From a checkpoint of a small image classifier.
Model: 27.4M parameters, arch vit, num experts 8.
Training: nadamw at rate 0.0019, 10100 steps, batches of 384, held-out accuracy 81%.
Data: 155796 training examples, 24.9 epochs.
Rows from block 3 of a small image classifier, named by matrix and row number. Rows with one number within an expert belong to one neuron, the router's apart. Each number is 128 + 32 x the weight over its row's rms, rounded and kept within 0 to 255. All counts start at 0. Numbers have three digits each.
Before each expert's rows are labels from the 100 images, of 14848, where the router gives the expert most weight on average: "responds to" is what is common among them. Only what is clearly more common there than usual is listed. The data: photos of plants, animals and fungi (iNaturalist).
# router: router (model.blocks.3.mlp.router.weight, 8x256), inputs 0-255
# gate: expert gate (model.blocks.3.mlp.gate, 8x512x256), inputs 0-255
# up: expert up (model.blocks.3.mlp.up, 8x512x256), inputs 0-255
# down: expert down (model.blocks.3.mlp.down, 8x256x512, transposed), outputs 0-255

# expert 1
responds to: class Aves; phylum Chordata; order Accipitriformes; family: Accipitridae
router.1:116108123110175094126132110146133119098115066146105076085156167125080134123161097176178115143080110143119128179197140127115127175161098102089172168137139135138109089109126105122089178162136113090074132077111145117150162101160197161108142084068159065137145072118143073167118109081109161105125126128068068151134106146136106144097114115165134143165159120195148137080144147121130119167128150072182119173086156184122129103154188076137165046080103157127148160109134131102087133128105091115093120094118151159110182170133138083175165116158196161161195169151136071140142118158093127128133084121174154093111107104133139116122126138089123131126129032134180129104097156132087138127170160087165117181055091101114135123141090191150112129170068105077162129117071074145118141117149135
gate.0:109129180063164110070094094078162101096082082154116162099089119157109122125157115141139124118135170149125149157115119137107152154173104152064183174156165107080109119076144165144123112130119127118143208115145097157174091104165137180163125090098134133141143142090131131059108145085116112124096104139137165135111131170173147085106121119137086145133128132082168215160149077120174132080145184140127078099179148196137149121123163086170138094120118201119129120108145042121147190119155123155131067065134104129143129155111202087099151048080139159096093099098134102133131086145096118181155176113105100116115133138081113113165083163126128173152180094110167138126116190072133185121104132070178164159112125077129133141094079158102131133149106111107178136141101166192132159140143124
up.0:099108104092140154199155128092151121159168160107175158092148120088011148103099096129180097163098148140163142097121150093126085077142119113165113067141129087181134171129220073102144112132086105177120139217141141095110176163129093082129142152151116163060132133112124190200151164169135158102155062171093117126158112093111088126159094115106117109111111061136107099156138114097115148108065166184057121106153137107124104129136123089107139174120084118176149197154182159124117142168133158135096119091125188143114116094162092139116118113102136121151114135139122075147083130150142163095160132102147216133167097132141187141123107127096127129105064120121067085068130080127190095150146128158094134091159117130148078152111109105153149155098144169149124142117163166126142129138115139
down.0:108221152124173127102130111182132077147093101075130150127184167132142119126174149129165155092108102123099142134164108097117111118131150102156196094124096153146073122134105069143123126124097127135158092064072160070106166118130151171135168172092114098123129137091120041098141134158132139145091145115061133137161085133082090144127128209163125195118174071167179142137095180112118101109088144113179107150113106125130195149146083109155111092059113147172159167108167126121076157099143207123151131087120136142148130176165153083108127075193200094129181148122163129095147150084129089132135131132171149130144081122126063186126073124137129150098127152151138156140058193104119133111070085151095132179058147098122135128131082160114095144175152108137140134162117106116117104117124104

# expert 7
responds to: phylum Arthropoda; class Insecta; order Coleoptera; family: Coccinellidae
router.7:130148134142135122104150128153173198140049173162101089108121081148095092150087148141129134147106103110099156146163164163128145084165127185060161102143117123144169116155072158161163099108083116092151090087133190137169159145149120197105133143088046121198124082051121145156110106121165092123107124099082145167122109188073115127116100072164122139170148124133084087151146130170159145129098150151136123119139129144119204153080095098100180121121089070146170121166170127146167108107123170141165089118099115097163105126191078076113042096149135113116123139124181123105074186128174124121137110114100162132101146162113156145096130145116128101142151108125140085114163103151150096113122106049136107138104094169072131090093085093172112108089166052125110119163127159165150176071127084
gate.1:148165123100137182171133162124179124108104134125153127186099189172090147130142088126160111091153131134091134128091084155140097171132080164150115131097241105190152155135171107114092155116052062126119157154112156064127120101123131156064131139134152170152070131140145129136118167147090081093098156172128119136113116118174142130146100128135087128103106129173118218112119102122167133137078113132126087121080128119209161084148148139127099191113146135095083132136122100101076079134179101093067071107166147129111124074140152111108123137076142182135166123122135066144156110178164107132102132130160120174130147112184126149100146136160116186106139134125171116067094154160130123113205100125142132159071162068130142121151123144056131093124125083126155107165074064171132142205089121
up.1:154167106153113166133160182131168125133133160212147165124114146158143123126161102183114159117128140091098119106146157222107098114123095119145162162098136145121151134163113109105103118043052092105138103120106174093193129134128106175095126183150095137110066125117106145126125204143086100103093147138125169107137118135141158131100123170159083090145143105154111150119111026140132063168109091125095112180110180126123121058082128161085087174118123134132094108154189129130122122102139046141123114145073089113078142109193119142115126101036099132097138142165151176149139208146118079147137126145152117116101117094125133126161122147096138145118095146136139115072165180104141148112177036171123156128115117155134126100160206067108139110136125067153077149171113118193130131125132122
down.1:145111121099113134106196135190074195067103094127145061101145116100104067180142081126162112129088135142141131130108131179103112165125100090110098136099156097110115098114127073174129142128129117120094151109103153164108210161067138143068124147114132076171108124163106090141083121111146116142126208133133083126135104095150101110096121095117184160150107164133066122131196110133130132092107067086170148119074100146145123133103132169081117152156122072117112120150050165118118112193101114142170155150106098221134133152179124189139087113124133157061142103109106140130126125093164134099187179175139123161167115084132115163143149167127198089156117102137114101157122074089165101133141162076135123140119155137136143124167169126190106192075178154136151077169110131118133130112081199

# expert 0
responds to: class Insecta; phylum Arthropoda; order Lepidoptera
router.0:074142153104124136121153106130064165219129116133092132155131092132169170101089145144066128141171174116129139082143175096110144170118168132152101121094138141096104111142128116119181080131122097152169156140118153183154179091056100157148148129146119129162105085083134104175126071170192121171176120149136115090150089093187159152175205098133107124109120164154152110107130068092098126128115121101120137158160015120113173174097068177102156131203099094108121118099088151117185120131093111047136171143135103088144099112155142148148157127099149174117122157099129088103172072131111138205159150092121146067125173148071113131152200108105104119119157152123152094065124124143144120147146150133056105157137117134170153117170180098133132109106134150155124115087126146171157172131164161
gate.0:118162081123101144101132129152155106112152100090148161141174163116142143096165176072100083145115148125169169149143130151150125085076140107150119112049111215123140057185161115150080108141152172080174153174157090114084125135162180130149160116131131163054129138132107117133115088149079198157147155110157090051120109059071124112190099192084165120143133140145143135129098137131105088132155100122153128196143070141121121083097052169094170151124142163108134167054107114087150089109139115139106115090121129140043155144153108106136205103178106167119142147122080157151135094134097135159094103172120140113113073111135127079120080173075169133067135120132155165150065132139117114148120144185099154117158134107146132113125161166112119097140143140124132105122076084070105096185117114
up.0:121081120125096147161085145124180119106091130158138094152118116137149138118124113144085129146139093139061086131137124123114135103153096136164138145169134105153117142090124170113115126148144151157111065152078179086183107101158143068167126133138132127103175082128149151141237199163169149075058094109113176112199184122085131149151159125146080139124068102145136081136097129104096156138143093127070119159114126116069098109071134134132097173088176121130109092182196149158126115148165125167108166085106116164109079129124127191133093082118133163089079127086131151064083180175125188080147147131119090152137122152132161143097097063150108164098119147112133196157114152110129099116169130070095096088119121125183082144124101115134112085187134095129071164206140125181166110145095153
down.0:097114130124125117115182110144101151135133147147138136120111095078087132129151101113117106077116123102147171107183106119180129163101182048141173077120081161143072180181161065083130161120114134110103120106089125162132178158107135130124130143151149147137120162147144155139144088155105139156115120076162079118093087154161078056141110151201144110103096085079100120149057128159107102164222127187146144080106122144147159125156164094080103128127090147201145134076093175113136100162110121118154158116101122071161169142151116117100138168108111095097160107163098156161164175178165112168129123130131172097165114110101085080193178172100121132095175081126136117110156156089158113125142062189075156111089099118113093100133185153135133098057136195174154176159102149160109118163132147

# expert 5
responds to: phylum Chordata; class Aves; order Anseriformes; family: Anatidae
router.5:165083092156129084113077121112153148085155127119176054157149128086149102165202113112128135095120159134171093123080110115102076146125120113112119139103121155129097141114155095164100159156133111179086151142105093116053075171069125108126139111162138160096103188169116130084084130161093121163124199099171139105153173128095140062096150185078162164127136116087137143190149145086146163067194150102167140147166132097148131120156130157114094175158176153150078161138085137172162141122122090129133178182161137140137110129131123183107112131120078080100129091116139181133091128078136136115129216189127113160125110099181105162143089123146163116133150179156109147204109139103087147096097096115141124060105167101154110138182153163142102157151111185130092077102150111118100063143167185
gate.1:134094115143115145168130109134204110138063129148100175127169058125153136116112169098134061204124101152093138109140175197106136107114118099105132133139111172126187162140115141180128098108118152136073087072107186149115122110188127147132147144075102094147185090098074100197192089162091135113071114134109111163135124147121108141182087100150106046071111091140150116114162092140156115171113111093139174105151157137076116096142131123116114088133118089119207126121169125143165082158137140152193115115066181171098118181128076098149116122180141111116105100117149148093097161137162153138097031136092160139114164171115150076062092111165158112118157090126115193144105087111134102122089159120150103107105130171107161103126131120143102091165132106107155201113137120093131152090172100
up.1:102192135147109136156102137156132126136119151146125138114068183150082139109121120177132113109112116118110128145149068077176122156140138165210117113106124091145096152147157157121118135145083120097201115216173100122179160066052132135156104089166150141156095159144220185069120135124180130141140111163096187095138160099172173125150148101132118159129074163096117136121086104117073097127114164168072079179090090152172175105114116168168123182083114116138066088070143089123105138144147151101125128135162107136129127074101190126097138097102166153105154131133167092101135106196112076089143169112116100104160161177134093166147161147105055153090105128111147116079101185158168121122174133126093115169140104120121153109096129072096101160108106073161077100146096144134151161156125105
down.1:099121106108080144126111088090154184140105126154061090201151127119142112166154167146059143161107146134137093162094177132219126138097143099177095108145100176144149121136159090181132164166168116198131103098101129112156118142105129081161125088119099110104114131130123126126141105134159163157119080101089166165170106175070137118152156117104132163152059104134161076158121140162099202103184055027173114134114086092119142175131108129130114113196150117102161092103163142236087151153151139110144151141125074101176134135177128123119149119153157118112111134081110131080049137156122155105117165156118156133094156143101124117126146149211164182155138147205126148149166118124118123159128109051124095094105115124138102093129105168156079103097118119124140139105159114133174122069094143