Weights of a small image classifier.
Training: 10100 steps, held-out accuracy 81%.
Rows from block 3 of a small image classifier, named by matrix and row number. Rows with one number within an expert belong to one neuron, the router's apart. Each number is 128 + 24 x the weight over its row's rms, rounded and kept within 0 to 255. All counts start at 0. Numbers have three digits each. After the name is the row's rms in percent of the matrix's.
Before each expert's rows are labels from the 100 images, of 14848, where the router gives the expert most weight on average: "colour at peak" is the nearest of a few named colours to the mean colour under the peak. Only what is clearly more common there than usual is listed. The data: photos of plants, animals and fungi (iNaturalist).
# router: router (model.blocks.3.mlp.router.weight, 8x256), inputs 0-255
# gate: expert gate (model.blocks.3.mlp.gate, 8x512x256), inputs 0-255
# up: expert up (model.blocks.3.mlp.up, 8x512x256), inputs 0-255
# down: expert down (model.blocks.3.mlp.down, 8x256x512, transposed), outputs 0-255

# expert 7
colour at peak: pink
router.7 112:130143132139134124110144128146161180137069162154108099113122092143103101145097143137129133142111109115106149141154155154128141095156127171077153108139120124140159119148086150153155106113094119101145100097132175135159151141144122180111131139098067123181125093070123140149115112122156101124112125106093141157123114173087119127119107086155123136159143125132095097145141130160151141129105145145134124122136128140121185147092103105107167123123099084142160123156159127141158113113124159138156099121107118105154111126175090089117063104144134117119124136125167124111087171128162125122135114118107153131107142153117149141104129141119128107139145113126137096117155109145144104116123112069134113136110102158086130100102096102161116113099157071126114121155127151156144164085127095
gate.0 102:139152137114121148134102141113166148095157145117170111186118148135136135117115106086149138133175090148133129109097092124114114150131143118101137111145164104119111185098162099100090131147157097160133135180112146089133130121127135116115128155147149184120140109130113151175141153132090128145115128201119118124128132106138154136151110143075086127097095123150112141078123146133147125092113150142110122130126146112140088116133117131141122184129113140131109137165130115122086127107147116124109092082147164119106118112116147140085157138077104123114102110114092074118087166159135138122149158131160147109132132138143104143109097117118119156123111131118148115149151107131158143048187139117168100116162148134155146177150136125111140144139145155088154106095152125092157133133140127
up.0 104:119150110147110130112125157164112119114172131149160135141084138097075108124136133172107146098095105133099099145150113123158109146135147159119114097145092123118104144144120133062119159114090122131164097131138143093146158148124134115129135173141104138108172136122132156116125178106104155139105151151103119108124137152098152148091141187195120129124143074150094092104083143142137118139183145114112129154149159063140119104156137096115125136124117096131118136136145104121106140117151162137116137124147131105111141136118134143142075103173117120127114145156133110143127135117140157121135097118126141074125132178116120123163121122082107104072127101167117130124110136153140092109138134145124068160143130169114125176164132162107109119133146106132084122128131101169159080134139146
down.0 101:138115149112110129135153137145102133180137102136104094135113076183142106146120121103116125120129114155120128125142149101132111122096118119134123091152145066151128145087125108143155129175152140153131099122111092142118141160109099130103120145144146123131131107131064124086141129129112134155122119159118130176151095100131140143133138097137127141137056187102118085076175089096128144100130117158113131051113144182082130151110144119126132150172086104116161138123136149149110110135103153156173149127121137139138079128117160134128119146101118172154102110107072140123112111117141117128180163097136150120117132119144124188130125154118119136160149134105100108088157120118124105134152152104114133169152132124141121105146107141160125138106132120129163125120180180116135143127107126

# expert 4
colour at peak: black
router.4 106:114147150097110171129104127146132069114148145117123222098099148165119120103136095135138116117116126132093122122152093163134168102129124129138116132155102111086115101109133141109149085111109188074149162129142129106143106142163104125130117127160158155080136133153125150083173183121128126105115119148160099101087159090122115132121095149140140096117134144105115130120102130161125073137112117170114097125105133156132080123082163133146127154084119151109116086123126125068106121142143110157126112081115126135110172142117126132092145124135099125125105136156084154172117129139133126122141103113149101127140110131127125101137090152113132148124129128132135165131164132108163162114102115181125144118161144129148134138094103129106177128128109150137129149142128164135129116170084095
gate.0 078:174133120130130118127124139129165138171112157150115173154139152092144158110137181134102124165152119129123144153055108136123133104118130129081126143100145163143177189157125100141089140115134100150109132168125122136141144099131139127136156151117147114114101099097133132200133126113094119133098147128057167119143110088099140093169112116097137093181096111156167125141164105107112176125094130096099137164149131094117154122109083142125151119130134154139136156129125115167111156113156117080087128135127150115128144102146114089146125146108127148147090150098196077106102125144129111133120114113111150145114146120142157124098131108125161115101130126125116149158083115151141160108123125125152120142105125150156104109176139123138123122144144131093129129104110096095113132126163141
up.0 074:167153139124136162164128124165156109125106162143087149136119114124129160117125153108083101145125136139095149156078111143126112101115122134089118113120142128158134156103143106129109085115111115169123126165186119098117134126115124161140148159107096143129134098117115122144127159103130160139075131168093128125081152110070188147140112113100166083133107127138139107085131115109100110129088108111078119170118144149143122138098078127171152158125131123131154173121143106110126112115156151090132127112143173192124130097144111110160145146127149169127090139105171102114132135141115159097101106124127128152152134150152184136116125134141143115068135084121123119140100112177147156138133174116146094111145161127153131137134136175119133136123152138105119111104143105103137153166117142
down.0 075:133115139174144108148143107117160091139115134145113182095149086136116141089150101101170104146125106140144100140095144118137133135096121153155159142122118131125105114082097161147157163139169150146131111105140132146134122144159103142131104089101124061088136161122125126096162111115148136120107078155136131140133123136141156137114147092085109116157145089102148109159151107129144108121123118146126153150100155153110077122111111132183111136151117128105131131121152147131106160143155147180173127122096124163151124174111137132124158102117109115101159094127159129099090130116120118088114149118135109106158136159098116147140106148163107151154097098089089187128180093115125136127087145125121132151132122110107162099106107132174073161152127147116083131128149170123101123122105152

# expert 6
colour at peak: white
router.6 096:134156152163120122168154164152116154145131129133114085184122175128125132112093156129099163115147124093141105132084099116166084133114121084142116111114147101168133161145155126086132150100161082181124094164132154123135162113129133114157103169150128130120129126139138103175158127121138145114133125161089133132114129148116153144118116159156097116108142092165131137092081121108112148130131116116121146152106151086132077100179112111151099114121146100159110122139155127171107101106148181134133109131115105129093095119114170139154135185108136168122135148163136095107152115119106126140101098133133116118129143133147154107115189132140135139091087115138082072115119129150130117111207150101123119135143137144136111140137159103113121118117158130108116157157106095104159115125118137
gate.0 064:179153149140123106146111120140195130093140147146136132095147128106079148080137158152132101128099104154140135172093100149095158171183136130096149148123106140126139153095118128193123164129135133093101115150138127111115108104145123100150167130137127142105083176139125096130132125104131152123103140144132133114195174103112128119145092148126110133109091133112144101109152128139096124075093160154114140131127152114140115099127134082155132149110081171138117114123137113179146188135158119136124104108171160150129098148132132156122117138111149120121143136109189141117109180154110141086055142150104084136117099114131121135106105114147108126098100126148114168169130107114155140102115084097115125138129139121110118147111127125153134156120123156104126139108123129107129130108133152
up.0 054:139086106088120134136131115141123155107123077106141121139065107104139146147102107135164149144131146164109174112170190134119139122133147133145135097101186133135101079146116093140120108112137087121153156146137095147138189136106140082144102111109132166139108137161096115151123135157175106119177116139158117122139121115140105131126107096133124115145136153108123099166104124151148095104114109135119087068129109111114141120165133102116145125171094117123154101108126161131123139138132106151133116171121130117136088124128118090107089126174111122136129104111150107115155118121113142125131136127090140169188088130112154154126116134147140127169119143123115109116108123137132095137159114104076168130155101108139186111112161102143190090094145094135113140131130154125126138136120192
down.0 053:122092119131132098141154152103115192176152144163102084114112092144178160153077162078127149176131137136137145124114135109116109075133164104135090093124133132094143107125121166114157116144114127131149122133108125135145188123133127108147138121116118145172086110136158079131120103131127138129140101129094141175124106125174149178130148083109115166133147151123125099080134138134081186137103114163119157111109093161130175153084112131147118125135124105133095121132108165151133058136126185143178146151149097123111115126145103106125132122130133104127140078093123137135142119089132097126120132122121161130107140153129134150117156084091103149105147151099132115121124127123167117121132149108105153141129142180140127124141137135134118098112119129173122103141117127129125158106088149

# expert 5
colour at peak: grey
router.5 111:156094101149129095117090123116147143096148127121164072150144128096143109156184117116128133104122151132160102124092114119109089141126122117116121136109123148128105138118148103155107151149132115166096145138111102119072088161084125113127136115154135152104109173158119129095095129152102123155125181106160136111147162128103137079104145171090153155127134119097135139175144140096142154082177145108157137142156131105143131122149129150117102163150164147145091152136096135161153138123123100128131166168153135137135114129131125169112116130122091092107129100119137168132100128091134134118129194174127117152126115106168111154139098124141154119132145166149114143185113136110097142104105104118138125077110157108147114135169147154139108150145115171130101090108144115121107079139157171
gate.0 089:105172159124122121088130092099126160116172115098133100147129160101147120132131135091143156060143158099101136153112120114107112122108153141097130133106137120119104144125144095142126149113125108140134158120088149070125103138143145105120102141120118169107138158106068130127150168126088144177160134121155163140150147114131126133136134165120088103083135120148108141143132142122186133113139135167141137134147173104140114119155116112143122122147106156126139085098154086087103164122125112108115120087121165067149154097137138115141112101125073153096123146136122140142137126126170130169109163124179150119123123131110106098115089157151093139166148135151094151121133119098136139056140122126135106103152131122132168110188116143128169117151123175128134131088164110103135115106141130
up.0 092:084144164155129120115172086137139132123143119122142110114112140110120116109141127107106126112134133126145136177145133090131137094130122162146151133139129121127126103130101116145183147124102150106134149115090162111107109161133143160123105120139092116126193138071113120136163135100131160148130124125119161135116099163123127148123151157136125075092114111135109088148105144175179087164128148142114124129148151133107123149119134114117127065141130133118169087064186079104109126111115168126141154107090157117135139119087132144141136144170092154107159142163117125126134124139145172154101134071178154110123108142100122096144118161148109108163179111113107126114123100121102080114150153116143097088146108139122168098179102146150140150154118144099121123132136129154136122087162115
down.0 098:148120129116143149124109156116158088129142145136108119138105178158097147129151137102145085140118100147114122138167134119130177068135123157156138128136140123109138130131134125173089139122123146148140136098089127170120115129117137095061126130148121137138119058137172114125146141112121147110117110132142172187183147123160096130143082118107154083149170143138115150095106181135101114116133129128122092102116151150121141127111123139144119157136124149124139090128129103111113110135160108122109091179103141133125176133136161105113138142139111146156156135113116149110114111119154093108136113140112139139126112159197145165109108158166072096131144102102123133107128121105120104199125151114143146131136103125110148147072125117159143122097091102157104138125115142127089148087069099