config = dict(
    arch='vit',
    model='image classifier',
    dataset='photos of plants, animals and fungi (iNaturalist)',
    train_examples=155796,
    image_size=64,
    crop_scale_min=1,
    horizontal_flip=True,
    targets=['class'],
    num_classes=15,
    norm='layernorm',
    norm_position='pre',
    hidden_act='geglu',
    head_dim=64,
    fused_qkv=False,
    bias='all',
    qk_norm=False,
    layer_scale_init=1.0,
    parallel_block=False,
    moe='top_k',
    num_experts=8,
    moe_every=1,
    expert_mlp_ratio=2,
    experts_per_token=2,
    shared_expert=False,
    patch_size=[8, 8],
    conv_stem=False,
    layers=8,
    width=256,
    positions='rope',
    pooling='mean',
    loss='cross_entropy',
    residual_init='none',
    optimizer='nadamw',
    learning_rate=0.0019,
    beta1=0.9,
    beta2=0.99,
    eps=1e-06,
    max_steps=10100,
    batch_size=384,
    epochs=24.9,
    lr_schedule='cosine',
    final_lr_fraction=0,
    warmup_steps=1010,
    weight_decay=0.1,
)
Rows from block 4 of a small image classifier, named by matrix and row number. Rows with one number within an expert belong to one neuron, the router's apart. Each number is 128 + 24 x the weight over its row's rms, rounded and kept within 0 to 255. All counts start at 0. Numbers have three digits each.
Before each expert's rows are labels from the 100 images, of 14848, where the router gives the expert most weight on average: "patch colour" is the nearest of a few named colours to the mean colour under the peak. Only what is clearly more common there than usual is listed. The data: photos of plants, animals and fungi (iNaturalist).
# router: router (model.blocks.4.mlp.router.weight, 8x256), inputs 52-103
# gate: expert gate (model.blocks.4.mlp.gate, 8x512x256), inputs 52-103
# up: expert up (model.blocks.4.mlp.up, 8x512x256), inputs 52-103
# down: expert down (model.blocks.4.mlp.down, 8x256x512, transposed), outputs 52-103

# expert 3
patch colour: brown
router.3:131126174101152113108137140109118115147102123200145127097116151109145112106110108121129104138108163079109102126195166130104134088134150153159099160120110104
gate.8:160086153149160090123119150133099116110087133092151140111117115100113116141106135174133116160151122119121121134129124173110127087123077164127134105164110158
up.8:149088128099150139135124124107132083105087143141130150100090094125123110127159109158141157177156141103128080139141086129135122092163143138181141112171117107
down.8:142129081102125082120093102161166140129137127127130109125127162164104139152148105106118121137100126150142088168151128145150132149113114088139130083087109101
gate.9:191128148093124137116103120104103106141127128091094117130113114149136148104123133137140128157127067112148136146140103142102127111107136118121143119131120127
up.9:132054122155117080120069124122122090105120122138134145139133149102145168149121180155107099096150139100091117098134117108141148116118110152105128165151126150
down.9:149126157121127086157145142146156111146166135167155078100136133116177103147151132073126113158097103141120135109135156096152160166164120081126108146102160146
gate.10:158116142127122132150124107146131168144120140107136154118092110144102116141134145125151126163111137106161119149172125102137148090139127158117099075129117146
up.10:130111132134119125118127096128139095103101100128144129074151154177142122124137175113113155118127103145158131064052116114151152135149158139103169103158119131
down.10:165145159108123128114121140154156092148119122168147108119160076107155107093133096124096174142106135118118126141136155171139083131113130118140140121114112167

# expert 1
patch colour: grey
router.1:122091115105107129139096095161147156114142157087193092111095111133101133148127136119133117124139147163136079102051111153105083118168116153142156110122119149
gate.8:109147130123169142176128157104077142142069136112160131122125145123116168099103109109123155125133160106125154117128121127095109092135138150130122125112166177
up.8:111103128161115137114150106145162143115129114091117152165159105103114159168116086142141167128151109151173167127108124140129160126100097141136180121126072127
down.8:162126115160148085096116095159125119125114115136136121106133100139106136134076129118126121102077115095123123174129135163129116139108137163133124112120082137
gate.9:155156151132143125182121166122121134134125128141149132131125143100135107125192134081110120122106131143146165128134137111104137174122114066101117100134158085
up.9:134131118100102096174144099142084148134133149138117145102138152133148090167129153088140084129096110122137136119127120150138144108148165164132128134106137146
down.9:100097115119144135120150154139112122139144105132136091120071152134077078131146146119146127162149109155151141101101100143097134115183124138157102143138143146
gate.10:111103128156076089119173130115169127094155139136138085168133115130156157110152132161121140137151130161116109124095127135125127161101114137100157130138128156
up.10:125122123141096116111152147145210109123116115161135145140135110139133156102085141153111142073163130131112100121108106133098104151115140173087115116151077148
down.10:138121091104116158173097122121112105124172128165112160130154102139122130118127113107134093089141141126122154156111114131139134159109136104184112172119116129

# expert 5
patch colour: pink
router.5:147141140177107152116127134118144114125182126134108127146167124124129124133159081135147117159114091152117147141141123106175162139110137060111115123148180103
gate.8:148167096146160105151111139120145139115143160086152151126056088150084108121129175094139117145155113134169165117127116114150134083153114143106126090109114139
up.8:129153103110114112168090113131142122135088133136114144107118118150137140138096136100137161123112120105124127155141090133137120113114133126115144148141161163
down.8:142133103152126110099136146140131072140149127137156155120150136138085120167120144108122103092125145096099156152160127115136124118148166130114100125111062100
gate.9:113120127133151080134110163159163126113104133148163092100122141135126145095135154071115137095131201149137139138134116136130075134161129129149127120115095109
up.9:150132127157147088121092137155159152117149128126156097126144137139150159065164145071100133082127165154134160095140131106130091161160115114113127098128132084
down.9:121122140100129156116096066146116114118122129183115155102193139172143118130118172116127130119136118119099147121111120175146120091105144153152086131121098149
gate.10:142126169135105137119125140120155065126129100163113165109136107083101155098099160139103138115185121103108124151198095119155119105132150190122138147145139169
up.10:111130137110093111146110099116149099074165103125076201101148096133117156131110105193134162148130119096114071172171128154160134136144153150120121097130099148
down.10:126158135135154110132134131191131123170118131145146096138108153145100105131100166138102128174073130115120094124111155146127081146121117153113160081109105125

# expert 7
patch colour: brown
router.7:108139109149151114149136110125124122134095158140164145134119155149157160131106185127090130088101131132143146075120129105113107127127118170143126109125139142
gate.0:133127123117101125154112133146154118127116115121093130123122130091158133131107136139132127178144097117127114142135126112135120106123110121108162158147143140
up.0:153140141118122152085100115084128112141099113139116127127098147129112170113125139116132100127192073096147109095153084155160123099099128150110114127138180140
down.0:101143102120121159153131107100103180099112167132120104178147128124134134118110147121127107187182085137118181151127162171085132079103114135129128104105121120
gate.1:143119114141120138171108109086115115093166114139147140135168132116149136107142133068131081119167064107159181099114117117151140098125137145154095132138152125
up.1:090127111073118117157136127150142151107119101130071153127141126133128144147126128187154196137138129114145087126126102120139160163145131120144177142139109115
down.1:108111130146119119140118096122146130101080133126150126168140168154101152107128163133139176139156101121128125140118086135122147091107143168095150082099130132
gate.2:167117144098146153130131148128149142134091094144133134123119116088081150087140104120120146128142149108144055154149111142135107136155149131146168147118111147
up.2:108136095162136123112126134102105100157153162119116107118136169106116124164118068168143120172133130108092156144170109153109158120108145124150045151096143096
down.2:154116098118181062170135064155082098152139169153134139085111137115149127117153142116157145166096110136139145124108117105122120177164163140163134160125137130